Weights of a small contrastive image-text model.
Model: encoder norm layernorm, encoder activation gelu, encoder layers 6, text encoder activation gelu.
Training: muon at rate 0.035, 17700 steps.
Data: trained on photos of plants and fungi (iNaturalist), 45211 training examples, 100.2 epochs.
Rows from block 3 of the text encoder of a small contrastive image-text model, named by matrix and row number. Rows with one number within an expert belong to one neuron, the router's apart. Each number is 50 + 12 x the weight over its row's rms, rounded and kept within 0 to 99. All counts start at 0.
Before each expert's rows are labels from the 100 texts, of 14848, where the router gives the expert most weight on average: "tokens" is the input token at the peak. Only what is clearly more common there than usual is listed. The data: photos of plants and fungi (iNaturalist). In brackets: how many of the 100.
# router: router (text_encoder.blocks.3.mlp.router.weight, 16x128, trained with AdamW), inputs 0-127
# up: expert up (text_encoder.blocks.3.mlp.up, 16x128x128), inputs 0-127
# down: expert down (text_encoder.blocks.3.mlp.down, 16x128x128, transposed), outputs 0-127

# expert 2
tokens: "-" (43); "(" (42)
router.2:35 39 65 51 39 52 52 43 51 53 60 66 45 58 53 23 27 70 49 35 35 26 40 66 40 39 54 38 57 54 62 35 49 62 37 45 36 53 62 57 33 44 42 41 52 40 32 50 62 47 52 61 52 65 54 17 49 68 62 50 33 59 46 54 57 43 46 42 49 49 66 53 48 67 38 39 45 47 47 67 64 46 58 59 44 22 68 42 40 46 63 33 62 53 51 56 55 57 53 70 69 66 39 45 38 42 39 54 56 76 69 57 34 41 46 46 52 46 45 66 41 26 34 32 52 43 77 57
up.4:65 55 41 39 42 47 45 64 35 52 45 63 48 42 67 43 54 52 36 78 45 43 51 72 54 55 57 25 47 42 35 43 65 26 27 51 36 46 34 73 56 37 49 42 28 39 54 63 51 47 73 52 75 59 67 47 49 40 64 61 43 56 33 71 29 55 66 58 64 53 40 41 37 48 75 50 57 62 45 34 41 30 54 34 56 57 47 56 39 58 35 62 46 79 67 46 63 35 54 51 44 65 49 38 64 45 64 52 65 57 41 52 44 34 62 63 47 44 45 49 47 46 69 39 53 41 37 56
down.4:35 63 67 64 27 54 44 54 29 39 63 68 48 32 55 50 25 42 40 63 53 58 44 56 42 48 41 45 48 52 51 68 40 59 51 46 13 25 37 59 69 46 40 26 56 45 48 47 62 58 45 54 56 51 46 61 68 61 48 57 35 56 56 63 51 43 63 44 66 37 52 58 24 84 63 59 73 47 47 55 60 41 68 50 38 58 58 36 57 42 40 46 30 74 46 59 39 32 55 46 48 61 58 58 50 57 46 60 63 53 49 40 59 42 64 48 50 34 55 57 61 54 46 38 31 56 25 40
up.5:59 55 50 32 30 52 39 50 48 30 31 58 45 68 43 42 70 58 43 65 30 33 51 63 71 59 52 34 58 44 52 38 64 36 35 18 38 51 49 52 40 55 46 48 36 54 42 56 60 29 73 49 63 56 50 49 40 53 42 47 52 38 65 52 66 64 72 36 61 40 54 43 48 30 49 49 58 43 38 47 87 47 72 41 61 75 59 54 48 69 47 66 65 38 68 47 37 57 54 44 16 59 61 39 62 48 53 55 38 63 69 48 47 43 53 55 39 39 48 53 57 52 55 45 48 42 45 32
down.5:44 59 67 49 21 45 17 53 38 39 39 59 66 68 36 44 40 60 38 35 54 39 54 73 46 55 50 42 65 43 53 36 38 54 54 60 33 30 56 65 47 45 34 47 70 45 52 59 54 48 57 49 60 55 63 29 63 76 50 44 48 59 36 58 69 33 40 38 70 47 57 46 44 63 48 60 50 38 34 67 67 44 60 71 37 58 51 18 52 41 63 28 53 64 54 53 60 56 37 58 49 59 45 47 45 60 49 45 60 58 65 67 21 39 56 51 47 33 58 61 55 35 44 42 54 61 41 42
up.6:56 54 69 61 54 73 40 53 49 46 37 54 15 30 42 69 69 43 48 62 47 54 57 52 49 56 51 54 49 55 35 58 57 29 51 41 59 68 41 25 35 78 39 49 48 43 56 53 48 41 52 49 50 40 31 54 43 45 54 38 51 54 56 61 51 32 56 60 74 66 50 65 52 27 49 45 53 80 39 41 51 63 52 57 38 52 64 67 56 47 68 62 39 41 47 52 53 44 50 48 36 17 41 65 66 62 50 30 46 47 47 56 67 36 46 38 42 41 34 49 31 27 62 59 61 42 61 73
down.6:57 38 32 38 41 64 26 55 51 62 27 38 52 35 41 60 63 34 47 60 56 56 44 51 57 65 67 36 33 51 63 33 40 49 50 35 73 44 76 55 71 56 43 56 60 45 62 67 53 44 39 46 66 53 42 42 50 50 34 38 60 45 40 49 41 34 45 55 61 66 63 66 48 30 44 34 56 57 35 51 76 36 61 62 65 50 43 28 50 67 56 62 72 44 35 50 32 40 52 35 34 46 45 72 42 65 59 31 68 43 54 60 71 40 36 62 50 53 51 62 34 53 38 53 55 52 41 58
up.7:64 50 54 39 44 43 36 55 58 41 46 53 61 80 43 45 52 57 54 50 43 31 52 52 50 42 47 63 45 25 45 54 81 55 37 58 43 45 56 53 44 66 21 54 35 29 49 57 43 41 70 54 67 48 52 44 55 55 68 68 64 47 52 47 46 64 61 73 58 40 42 43 48 59 38 43 48 30 34 51 72 48 62 47 43 48 50 36 65 46 68 48 62 40 48 49 42 58 63 39 08 53 64 39 69 37 52 54 40 78 54 58 45 53 32 67 16 40 42 54 48 53 47 55 43 47 41 38
down.7:39 62 65 50 32 61 30 42 54 33 38 53 60 63 48 46 37 45 42 33 55 27 54 59 45 50 50 70 66 39 49 47 45 55 39 60 34 30 60 68 42 46 43 48 52 48 72 42 68 54 45 37 56 51 58 30 58 54 47 45 29 52 59 50 80 40 36 45 77 38 46 44 38 79 54 51 59 53 38 68 71 61 64 79 42 50 59 14 49 36 75 45 45 57 59 43 54 49 57 52 51 59 49 48 37 45 38 44 62 68 66 54 32 53 50 52 59 41 62 50 55 47 37 46 29 60 51 42
up.8:59 44 65 60 36 52 53 46 60 49 30 41 49 65 59 57 58 22 62 49 44 48 60 51 59 45 64 45 36 57 78 52 53 33 46 32 61 42 56 53 60 47 52 68 44 40 57 47 45 51 31 39 43 38 36 46 49 60 69 48 36 66 40 56 62 46 45 59 55 55 53 74 47 60 43 32 53 58 49 67 67 48 43 57 42 43 63 43 39 45 50 42 57 52 29 47 45 61 40 56 72 61 63 30 11 65 61 64 42 37 48 50 34 57 50 23 63 62 55 54 47 30 29 72 24 67 62 58
down.8:45 52 68 54 39 77 78 44 64 45 64 55 41 52 25 58 36 49 43 29 46 30 35 64 43 44 47 59 47 61 47 57 41 49 70 61 47 33 44 74 18 57 50 55 71 56 43 41 45 48 36 62 56 59 44 43 49 44 37 39 38 52 53 57 82 52 50 63 79 36 45 67 65 42 61 57 56 53 48 46 52 46 38 67 57 28 49 48 56 34 65 42 54 37 47 54 59 41 54 56 43 34 35 58 47 54 41 44 60 32 58 46 61 49 40 48 72 64 59 52 49 47 31 44 19 37 45 58
up.9:56 49 41 39 51 64 48 56 34 59 19 46 45 27 38 50 70 37 48 54 43 57 42 36 62 58 42 45 41 55 49 35 38 37 38 34 37 36 48 55 56 46 59 45 40 71 37 39 66 67 67 44 68 51 70 64 42 53 42 43 52 59 40 72 49 45 56 46 77 57 51 53 42 48 57 65 58 45 51 63 53 42 78 33 39 94 50 63 46 53 47 61 40 58 41 25 41 38 46 41 32 48 56 33 55 55 58 67 55 57 48 35 66 29 40 42 54 40 76 45 58 52 58 58 47 65 52 57
down.9:58 50 33 44 67 47 28 76 37 62 50 57 44 48 50 27 32 31 35 62 60 61 54 47 66 51 56 34 44 50 54 41 42 53 54 47 44 39 62 53 83 49 47 27 63 47 50 75 56 52 35 52 58 45 56 60 70 53 65 46 63 52 35 66 36 41 50 34 41 50 83 51 47 63 57 46 59 53 45 50 64 40 78 53 41 77 40 44 35 29 46 61 48 70 39 49 58 47 40 47 49 50 47 46 63 61 50 49 53 67 26 54 36 22 48 54 43 34 51 43 54 57 46 40 69 54 40 34

# expert 5
tokens: "-" (45); "magnoliopsida" (38)
router.5:43 65 46 35 41 53 30 33 43 42 48 49 53 44 37 44 37 53 20 31 74 52 47 56 37 77 27 42 75 46 51 26 35 54 56 55 56 38 57 40 56 32 35 39 55 58 66 40 56 51 32 43 53 50 65 45 55 44 44 43 62 46 31 65 76 40 36 52 58 44 58 41 53 47 61 62 57 32 39 40 46 46 32 52 48 45 24 39 33 48 58 50 56 70 62 49 32 49 49 49 52 34 34 52 54 67 45 39 44 58 40 63 50 21 48 39 34 59 54 49 59 76 46 51 50 33 34 61
up.2:65 17 33 50 41 46 55 41 66 71 62 56 42 53 76 53 51 57 60 62 46 45 43 40 64 34 52 48 49 57 39 59 74 56 32 31 60 76 42 46 49 52 65 39 35 51 42 54 47 42 46 52 42 60 61 60 43 49 55 46 40 29 49 40 44 63 51 43 34 45 55 69 46 46 44 24 55 42 56 34 45 48 46 39 68 31 47 61 41 45 34 60 38 26 38 59 56 61 47 58 63 60 74 59 36 26 32 40 60 64 43 32 69 59 57 54 53 68 34 50 56 69 46 69 49 55 57 69
down.2:57 72 48 65 36 39 28 38 51 10 51 41 62 44 59 44 28 30 51 30 44 39 58 77 47 56 54 56 64 49 53 62 45 43 56 46 65 54 44 51 47 46 23 65 64 46 44 55 46 57 44 65 31 36 48 54 50 61 74 60 28 38 27 52 68 64 51 75 58 60 47 42 50 54 55 62 45 53 42 53 54 58 27 69 56 30 61 42 52 33 52 28 51 35 50 50 39 77 41 48 48 61 51 59 48 44 35 63 49 43 51 43 37 61 70 47 72 59 60 45 58 57 58 54 45 44 45 54
up.3:59 39 41 46 74 67 52 53 67 58 44 54 36 59 67 35 49 44 56 53 35 28 47 50 62 56 58 58 18 37 64 29 66 60 45 42 41 43 61 69 23 45 63 68 48 45 30 68 52 39 51 57 60 54 58 41 40 63 46 43 42 46 41 38 50 56 57 50 52 61 47 59 39 25 45 26 50 58 59 51 51 28 50 40 59 48 57 72 16 27 55 55 66 27 43 48 54 59 52 59 52 61 62 37 64 28 54 53 67 56 48 53 56 41 32 68 56 57 62 41 46 43 31 46 50 56 63 61
down.3:43 56 52 51 60 51 15 55 52 41 37 50 46 51 55 51 45 66 20 23 59 69 58 59 43 81 28 37 69 52 57 37 46 60 52 46 40 42 44 56 56 38 44 44 49 48 59 58 63 53 61 39 54 54 74 37 51 57 43 26 64 37 40 61 61 56 49 38 62 43 46 34 37 65 58 45 66 64 34 67 46 49 51 63 66 45 53 31 25 35 64 39 58 68 55 52 67 59 33 47 43 53 36 62 66 39 45 40 56 40 57 64 43 26 65 54 59 33 58 60 57 43 42 42 64 46 48 65
up.4:58 65 46 58 48 64 72 45 53 67 47 22 44 36 48 43 63 62 66 52 52 49 64 35 59 43 63 69 36 40 61 39 55 54 29 10 41 55 61 63 49 44 61 60 42 40 43 78 54 52 38 48 34 64 51 49 34 36 43 43 37 35 67 62 51 72 77 50 36 58 42 39 55 45 41 42 47 49 64 73 44 69 65 56 53 64 52 58 44 54 24 51 46 43 27 60 73 31 45 49 62 59 49 52 63 37 39 62 35 61 39 47 42 45 40 60 41 54 49 51 54 41 34 50 54 45 56 42
down.4:51 44 66 76 44 30 52 40 46 41 54 38 31 56 41 27 57 58 42 42 47 36 50 70 49 60 65 37 72 59 54 49 42 74 57 41 34 56 31 45 50 51 60 37 31 52 35 43 38 72 45 29 49 49 48 52 47 37 43 41 51 63 65 62 69 51 24 60 57 45 65 73 59 55 46 53 65 63 48 48 64 55 38 69 54 44 58 36 30 48 56 47 58 58 33 66 40 61 51 62 54 47 47 51 17 66 50 69 68 34 36 45 32 54 63 45 56 30 49 52 58 27 42 56 54 39 48 52
up.5:63 42 72 66 39 40 64 70 55 62 43 46 56 53 48 43 36 59 46 30 60 36 42 29 52 50 39 35 35 67 57 59 55 52 50 49 24 51 48 31 57 51 67 39 40 46 40 49 52 38 67 59 64 43 49 52 50 45 56 74 50 69 52 37 47 49 55 56 39 56 66 64 46 38 45 35 43 55 63 30 38 47 25 64 41 52 63 79 43 66 47 62 46 40 56 32 55 68 41 50 35 31 64 27 71 57 47 75 59 34 60 21 60 63 42 61 47 57 55 47 38 62 43 63 37 53 48 55
down.5:48 45 40 63 57 63 75 38 40 65 59 60 57 52 53 55 37 31 68 39 42 57 57 50 34 36 52 43 62 49 54 76 50 46 68 63 41 31 58 46 64 69 25 49 46 47 42 48 53 49 54 56 51 54 25 51 58 52 48 51 70 51 23 60 56 50 52 63 26 47 53 61 45 44 37 47 52 53 41 54 66 61 61 65 62 29 44 49 69 34 60 30 53 29 49 60 39 37 53 39 50 71 33 75 40 33 30 46 59 38 50 66 60 51 47 52 34 57 37 39 50 51 38 67 31 71 60 31
up.6:52 37 46 53 58 40 57 30 58 45 61 37 53 64 57 41 51 41 48 76 47 44 58 43 76 57 49 44 34 25 72 50 67 68 31 31 43 53 56 42 43 50 69 69 51 49 35 60 19 58 59 54 73 51 43 58 47 71 45 57 49 56 65 26 45 53 52 67 54 58 55 42 32 30 60 40 54 53 65 46 39 67 43 42 51 48 71 67 61 56 38 39 42 41 41 63 53 57 44 56 42 65 27 41 47 31 47 67 52 59 53 36 29 56 64 46 48 52 54 50 35 40 42 62 62 70 49 25
down.6:45 40 48 37 55 41 39 36 76 71 43 56 37 56 37 52 54 73 59 42 43 55 30 47 55 52 65 52 70 51 31 37 62 55 54 51 61 43 56 28 65 46 43 47 36 38 52 69 53 58 58 46 55 45 64 67 36 51 50 28 36 52 48 57 49 47 54 19 50 35 71 66 58 42 49 53 47 63 31 47 46 39 65 54 57 61 48 63 35 56 75 47 67 42 47 55 61 36 53 48 41 58 48 50 10 52 52 34 49 38 63 53 77 58 20 36 53 55 47 42 62 67 43 34 50 41 51 67
up.7:62 58 57 52 43 41 59 26 48 62 55 48 50 61 70 41 68 67 56 41 58 47 53 22 40 47 65 56 32 43 55 45 59 61 43 09 42 72 32 41 50 46 61 36 39 40 29 58 56 45 60 67 38 48 49 70 42 53 57 54 55 47 56 43 51 68 55 47 55 47 62 57 60 21 35 24 55 61 52 55 50 53 67 51 29 67 31 61 36 51 45 61 58 46 26 38 40 53 55 42 48 61 52 34 55 59 45 62 44 58 50 29 47 67 51 65 64 54 77 40 24 46 47 53 56 44 48 50
down.7:70 56 58 45 40 50 48 59 45 63 31 43 67 40 56 79 70 47 49 59 65 86 55 59 70 46 46 35 36 53 62 45 52 52 52 36 49 59 41 47 80 55 56 60 56 49 60 68 34 47 47 31 36 58 30 48 42 48 25 49 65 35 70 56 31 49 55 59 66 61 60 59 52 37 45 32 58 61 37 38 61 58 43 52 39 55 22 40 57 69 32 43 58 40 45 50 24 37 41 47 44 38 47 53 51 68 55 39 53 32 47 52 47 47 44 45 40 33 43 52 37 51 54 71 62 62 57 62

# expert 12
tokens: "pinopsida" (65); "family" (35)
router.12:46 68 48 43 49 59 44 54 32 45 17 47 55 45 45 54 62 66 33 56 54 60 28 37 59 58 32 59 54 51 44 52 51 57 66 42 67 44 47 41 40 56 55 56 55 57 63 51 38 40 58 52 47 45 56 60 35 54 34 57 65 43 59 50 60 43 66 47 53 60 61 23 62 32 24 54 37 29 47 57 65 38 45 61 34 35 36 67 52 29 54 40 33 38 52 29 46 53 48 38 32 47 35 53 67 58 37 24 38 52 33 68 42 55 77 71 66 58 60 51 63 35 73 60 45 41 55 42
up.0:58 16 47 59 45 68 50 49 69 42 63 54 52 51 43 59 51 41 62 65 84 51 48 54 45 44 45 40 41 51 68 43 57 62 45 51 41 38 55 41 38 67 46 42 40 38 52 55 44 35 46 62 33 74 44 28 36 53 55 57 49 40 51 44 58 61 55 41 51 35 36 54 51 51 46 34 60 41 75 57 50 67 57 48 53 71 64 30 35 55 58 65 51 54 42 56 64 73 56 29 33 36 44 52 20 36 41 72 43 67 85 62 42 32 42 41 54 51 45 60 52 60 49 33 44 45 53 58
down.0:58 61 65 50 52 56 48 73 41 66 46 43 49 30 33 50 59 47 52 49 70 47 62 70 35 42 46 65 65 38 55 44 40 43 57 65 58 52 64 35 68 49 39 57 70 62 61 61 49 52 48 34 45 47 30 52 56 62 71 48 61 57 46 45 38 66 46 51 56 40 57 68 37 67 46 44 50 49 59 69 47 60 43 38 58 26 37 47 51 29 61 46 54 49 40 51 41 53 34 63 65 48 46 34 52 41 70 14 58 42 29 61 24 51 40 37 33 51 33 35 44 36 46 82 65 43 58 46
up.1:37 09 35 51 38 47 46 39 54 53 52 39 52 66 49 47 33 65 54 46 31 46 41 35 47 42 25 41 42 68 39 58 64 38 66 46 54 47 63 47 45 60 55 47 29 52 54 51 60 43 52 62 47 35 74 50 49 48 71 80 50 51 44 42 34 54 34 40 44 53 56 44 64 28 54 53 49 47 44 44 50 46 67 56 42 49 61 31 61 69 61 48 57 61 55 59 77 64 49 40 47 61 64 52 26 30 66 64 43 58 72 76 64 38 42 57 47 39 46 57 67 31 56 53 43 67 53 41
down.1:57 65 74 57 51 79 65 74 34 65 44 62 42 34 30 70 52 35 61 60 48 62 59 52 40 38 57 59 34 54 52 43 54 27 42 53 52 55 41 76 49 50 45 40 88 33 63 46 36 74 51 45 64 64 46 55 47 70 72 38 54 55 48 63 50 34 52 52 43 34 59 42 59 64 49 32 41 45 43 49 59 41 55 40 59 44 57 63 57 45 45 51 65 52 43 38 28 38 69 40 53 48 60 54 54 45 55 50 40 54 38 46 50 32 27 35 36 52 66 48 49 51 42 51 42 39 21 42
up.2:40 44 61 57 53 40 46 62 55 47 48 67 44 54 44 54 16 58 29 63 50 50 56 79 39 50 46 45 38 38 57 44 55 44 55 61 40 50 37 65 43 47 52 44 42 37 37 72 36 46 62 34 77 62 37 31 59 41 38 54 50 53 46 50 23 59 41 58 45 43 52 57 35 42 66 30 88 51 32 65 51 40 62 62 51 57 52 59 66 36 58 38 35 48 47 69 49 39 35 49 51 54 52 69 58 58 49 61 50 46 70 73 57 45 46 31 41 47 55 52 55 28 45 50 72 32 69 66
down.2:56 32 24 64 73 28 47 51 51 72 67 38 49 57 43 53 52 37 52 35 58 35 56 52 44 56 70 46 62 34 61 36 56 46 33 65 51 62 72 35 53 47 39 47 46 55 42 63 35 64 42 44 45 44 54 34 58 53 66 48 33 41 37 55 43 58 31 43 58 38 53 48 45 59 52 51 32 74 47 46 52 51 66 14 42 62 58 45 61 61 49 79 71 43 20 36 51 59 62 56 65 60 56 47 51 61 57 53 62 60 48 48 36 60 41 60 31 39 41 39 36 55 39 37 67 60 61 41
up.3:48 34 43 60 55 55 47 69 50 81 69 51 56 35 52 58 36 35 35 56 56 61 40 26 60 68 54 21 27 57 53 29 45 58 49 47 47 47 39 39 53 52 37 41 73 36 47 66 48 45 34 66 78 29 44 63 63 39 34 48 58 24 54 48 54 38 59 59 54 54 59 58 60 42 53 42 53 53 54 46 65 34 45 51 54 52 42 51 33 68 65 66 59 64 57 64 68 46 53 30 58 26 39 66 53 60 30 53 44 57 75 45 61 46 57 39 55 31 50 62 43 51 46 37 62 45 55 50
down.3:49 59 48 43 47 52 48 46 54 28 36 41 44 51 33 42 60 51 81 48 61 37 52 58 33 12 35 73 63 61 56 64 40 43 56 50 68 48 43 65 57 43 48 63 49 76 65 32 55 57 55 50 40 59 65 30 45 67 82 47 43 66 36 48 62 64 41 50 54 46 36 49 54 58 41 55 44 36 52 56 37 37 35 56 55 29 68 49 68 30 53 39 43 56 51 49 46 55 47 58 40 58 52 46 35 38 79 42 61 36 29 49 41 55 55 56 65 67 51 56 62 57 53 50 30 49 27 59
up.4:46 50 51 51 76 63 55 61 57 39 47 34 46 62 45 60 70 55 60 58 46 56 57 22 71 58 32 60 42 36 51 39 69 71 67 21 49 54 47 38 45 50 61 65 35 56 54 54 65 39 44 39 57 44 39 78 35 49 48 64 52 47 48 39 55 48 70 22 28 47 51 60 40 48 28 30 49 33 62 60 56 37 37 37 41 65 67 58 41 43 41 52 34 45 43 47 56 69 39 49 63 39 66 62 43 55 61 56 18 38 43 29 57 61 64 43 42 58 48 56 57 45 64 48 54 38 58 56
down.4:48 60 33 43 41 47 55 42 42 44 34 57 53 43 51 49 45 56 47 37 64 48 39 68 36 64 44 44 71 68 43 59 25 52 60 66 73 44 56 57 56 47 47 43 57 66 62 43 37 41 52 56 37 41 69 36 53 60 32 40 62 44 44 57 56 58 29 73 79 63 64 43 62 45 62 72 43 54 50 49 47 61 44 75 74 32 44 32 63 45 73 40 54 59 53 42 36 33 52 39 24 46 18 62 67 34 55 37 59 35 49 54 58 37 39 63 68 48 47 61 50 51 44 49 53 47 34 49
up.5:62 53 42 46 60 36 70 66 61 35 55 57 70 44 37 51 51 36 74 28 49 47 53 45 47 46 74 50 40 56 68 32 29 78 51 43 53 24 40 60 57 52 71 51 50 69 50 59 53 41 63 54 49 52 50 17 29 58 43 37 40 55 49 59 46 47 54 57 32 62 28 71 50 62 32 42 71 66 50 66 36 53 58 46 65 32 51 42 50 32 52 29 56 36 48 54 43 55 43 60 53 43 48 49 64 46 47 62 43 55 42 31 26 51 36 56 55 45 63 69 41 68 42 53 46 61 52 61
down.5:54 38 48 47 47 44 31 57 68 36 58 33 65 47 19 57 54 38 54 47 47 35 20 56 54 45 54 50 48 54 52 35 41 50 70 50 51 38 44 59 63 49 26 47 80 53 32 47 48 45 58 46 65 43 47 54 63 56 38 42 44 43 25 61 69 30 68 68 53 60 42 68 42 59 41 61 71 43 54 68 48 31 44 51 70 46 54 39 66 53 50 55 61 34 34 66 45 64 61 39 33 62 49 56 60 62 56 50 48 50 46 28 47 61 25 62 40 46 56 73 52 76 46 54 53 44 36 44

# expert 8
tokens: "class" (57); "magnoliopsida" (23); "fireweed" (20)
router.8:58 71 61 44 38 54 59 34 65 45 36 59 33 29 57 60 50 42 55 66 63 58 67 60 55 37 44 64 32 50 42 75 46 54 44 68 79 55 45 64 64 47 27 67 73 62 61 61 50 58 35 47 40 44 46 51 43 39 61 40 47 54 43 60 45 43 47 61 44 73 39 42 54 38 64 30 34 58 52 26 48 60 45 61 38 24 53 61 25 35 46 47 46 56 70 47 26 45 34 59 47 48 48 50 63 30 58 45 40 31 45 46 54 49 53 40 74 60 51 49 36 50 68 59 46 38 50 60
up.5:53 47 57 50 31 57 51 50 39 53 42 53 55 48 53 31 44 45 70 77 47 42 48 35 26 33 58 50 62 27 51 22 47 54 65 69 47 52 58 23 40 37 55 73 50 73 66 62 33 40 43 40 37 51 61 48 47 63 51 48 66 49 48 60 43 51 68 40 50 59 73 72 51 32 53 51 63 34 58 55 41 49 48 46 64 61 47 43 56 65 51 81 49 42 52 42 61 34 34 50 60 42 52 77 42 73 44 54 53 49 58 53 51 63 35 49 30 51 41 38 53 36 41 55 20 57 36 50
down.5:41 36 49 51 22 53 53 44 49 46 36 62 63 28 41 41 36 43 67 59 62 45 45 34 34 23 44 48 53 57 51 28 33 42 58 48 60 29 68 41 55 65 62 40 62 47 60 41 45 60 54 52 39 58 76 42 51 62 62 51 40 59 31 60 57 57 62 46 49 44 69 65 44 56 38 67 80 45 66 78 48 37 51 60 66 40 49 37 62 67 61 53 48 53 34 52 59 33 55 40 34 43 47 55 43 52 48 47 69 66 44 52 54 59 46 48 43 67 32 27 66 59 34 55 38 71 37 45
up.6:61 44 36 39 22 61 62 48 48 52 63 61 51 39 88 56 42 41 52 47 49 44 50 57 53 50 55 54 36 47 62 48 66 49 35 57 48 65 75 43 29 51 42 62 45 47 46 55 39 56 32 58 54 67 19 50 51 49 65 47 35 44 55 41 48 58 59 54 45 34 63 60 54 46 63 61 22 54 53 43 71 54 44 45 64 48 49 56 35 75 42 38 55 45 27 45 35 43 49 44 54 69 52 56 38 29 38 33 61 51 66 57 74 43 56 71 41 54 27 48 53 64 29 60 51 61 27 62
down.6:39 53 71 36 27 55 31 48 47 30 53 69 54 51 55 36 37 44 44 56 44 52 39 62 50 65 38 50 78 42 49 58 27 57 74 54 33 29 50 40 55 58 35 68 52 80 48 56 65 43 61 29 42 62 52 36 62 56 28 55 55 42 49 60 55 43 53 41 53 59 48 56 36 29 50 55 43 64 60 39 77 38 51 68 38 35 52 55 31 46 58 46 61 37 66 57 36 51 47 55 51 79 43 61 53 58 20 47 48 48 54 73 62 42 53 58 50 40 43 62 43 57 52 56 27 58 54 45
up.7:59 43 65 52 25 61 61 56 43 50 39 60 37 36 42 59 55 37 47 55 51 50 42 51 65 52 47 60 14 43 67 64 52 48 60 39 25 55 78 53 54 64 51 50 48 55 56 60 48 57 39 54 60 47 36 68 30 43 59 36 32 34 67 52 41 44 73 68 60 64 50 69 35 45 54 27 67 73 42 24 73 57 61 36 51 59 50 58 18 46 59 49 51 49 47 61 65 46 46 47 48 40 48 37 45 46 57 41 71 52 74 41 59 34 44 30 56 40 46 47 38 55 39 54 50 45 55 56
down.7:39 59 45 57 48 40 25 36 46 48 45 63 58 53 52 31 48 60 50 37 43 60 53 55 33 50 39 47 93 44 38 45 52 56 52 51 62 46 36 41 42 34 39 76 43 63 52 45 52 39 55 48 35 51 51 31 63 49 43 55 63 52 37 31 62 64 44 22 29 60 51 41 58 36 46 67 40 41 69 67 38 40 37 56 40 38 46 63 69 59 44 55 52 46 74 34 27 68 41 60 46 68 50 54 59 44 54 53 27 37 48 75 52 60 69 62 32 67 51 53 63 54 67 60 54 45 50 55
up.8:42 28 60 35 68 55 45 41 36 52 57 44 56 64 63 49 49 71 33 46 54 70 28 48 41 59 40 50 61 60 64 59 37 48 54 35 27 57 39 57 46 46 76 56 30 56 52 58 66 54 66 50 40 56 48 35 47 54 40 32 60 47 44 46 46 63 63 39 68 39 51 36 62 55 66 41 52 72 57 50 49 40 63 41 38 64 34 54 67 60 53 38 34 42 52 73 62 65 34 28 51 66 50 40 56 60 55 59 63 39 46 43 47 43 29 42 48 41 79 18 55 53 31 32 43 58 40 50
down.8:35 40 70 56 49 47 54 41 67 44 67 46 54 66 46 59 40 48 61 48 24 25 46 33 49 47 52 53 52 48 39 43 45 42 42 39 19 60 19 77 37 44 64 39 31 53 37 40 38 66 67 55 59 70 54 47 60 42 48 46 46 45 54 58 50 58 27 28 57 42 37 51 65 46 54 41 68 36 48 61 53 57 50 52 60 64 49 53 64 63 59 38 64 32 59 60 60 46 63 38 46 38 56 46 34 46 59 72 46 64 64 26 60 76 39 36 49 39 47 52 69 45 44 56 49 67 65 36
up.9:48 57 42 44 34 36 67 47 32 52 54 41 66 49 52 35 42 69 34 40 56 40 70 72 63 69 55 71 59 47 52 60 63 58 65 49 48 47 53 70 54 60 48 36 59 58 56 45 44 47 56 54 57 59 42 61 51 34 57 44 42 38 54 36 68 55 21 32 55 47 49 25 33 48 68 62 63 47 31 39 61 50 46 50 54 37 36 39 61 43 46 58 69 31 43 51 37 50 38 59 21 44 55 45 72 51 36 37 70 51 72 51 53 42 59 62 72 32 57 62 41 56 54 34 73 31 53 36
down.9:53 39 57 59 40 37 45 43 42 42 25 74 29 46 46 68 44 22 54 69 46 66 47 47 37 52 55 45 45 63 53 61 18 56 69 37 54 69 42 45 55 44 35 47 79 40 51 66 63 65 59 51 31 43 52 36 63 70 47 49 54 50 31 60 45 51 59 64 51 51 52 65 64 49 40 70 36 66 45 62 37 53 55 66 50 27 60 51 31 42 37 51 44 72 53 41 57 56 59 42 67 56 32 63 46 51 43 42 55 52 30 43 51 36 45 24 51 68 41 46 50 51 53 57 45 62 31 70
up.10:50 61 46 53 48 33 54 59 31 45 38 49 47 66 63 45 41 60 44 53 35 51 61 67 56 50 44 60 48 42 82 62 42 75 43 33 30 58 57 53 56 44 38 57 63 25 42 47 59 45 44 46 52 63 42 69 39 61 50 39 61 33 69 44 69 67 67 40 49 30 65 46 51 82 35 51 45 44 43 38 76 45 51 45 45 50 49 35 50 63 35 49 24 48 63 37 61 60 62 48 72 54 44 48 34 53 36 47 40 57 57 58 23 41 71 23 62 55 36 46 52 64 45 44 51 38 51 42
down.10:56 67 58 52 48 44 36 62 45 42 59 61 50 59 41 48 40 57 38 55 59 60 67 55 56 46 50 46 70 44 54 63 44 53 49 59 26 46 32 47 58 49 60 45 51 34 51 54 53 59 48 49 62 60 60 42 58 48 50 47 58 49 56 49 39 59 58 24 30 45 53 30 50 46 35 54 48 43 43 39 64 76 67 59 11 82 47 46 35 45 58 38 30 63 67 54 47 64 38 51 81 49 48 46 46 47 21 56 36 53 55 64 13 51 77 33 32 47 50 44 61 52 55 57 47 49 53 27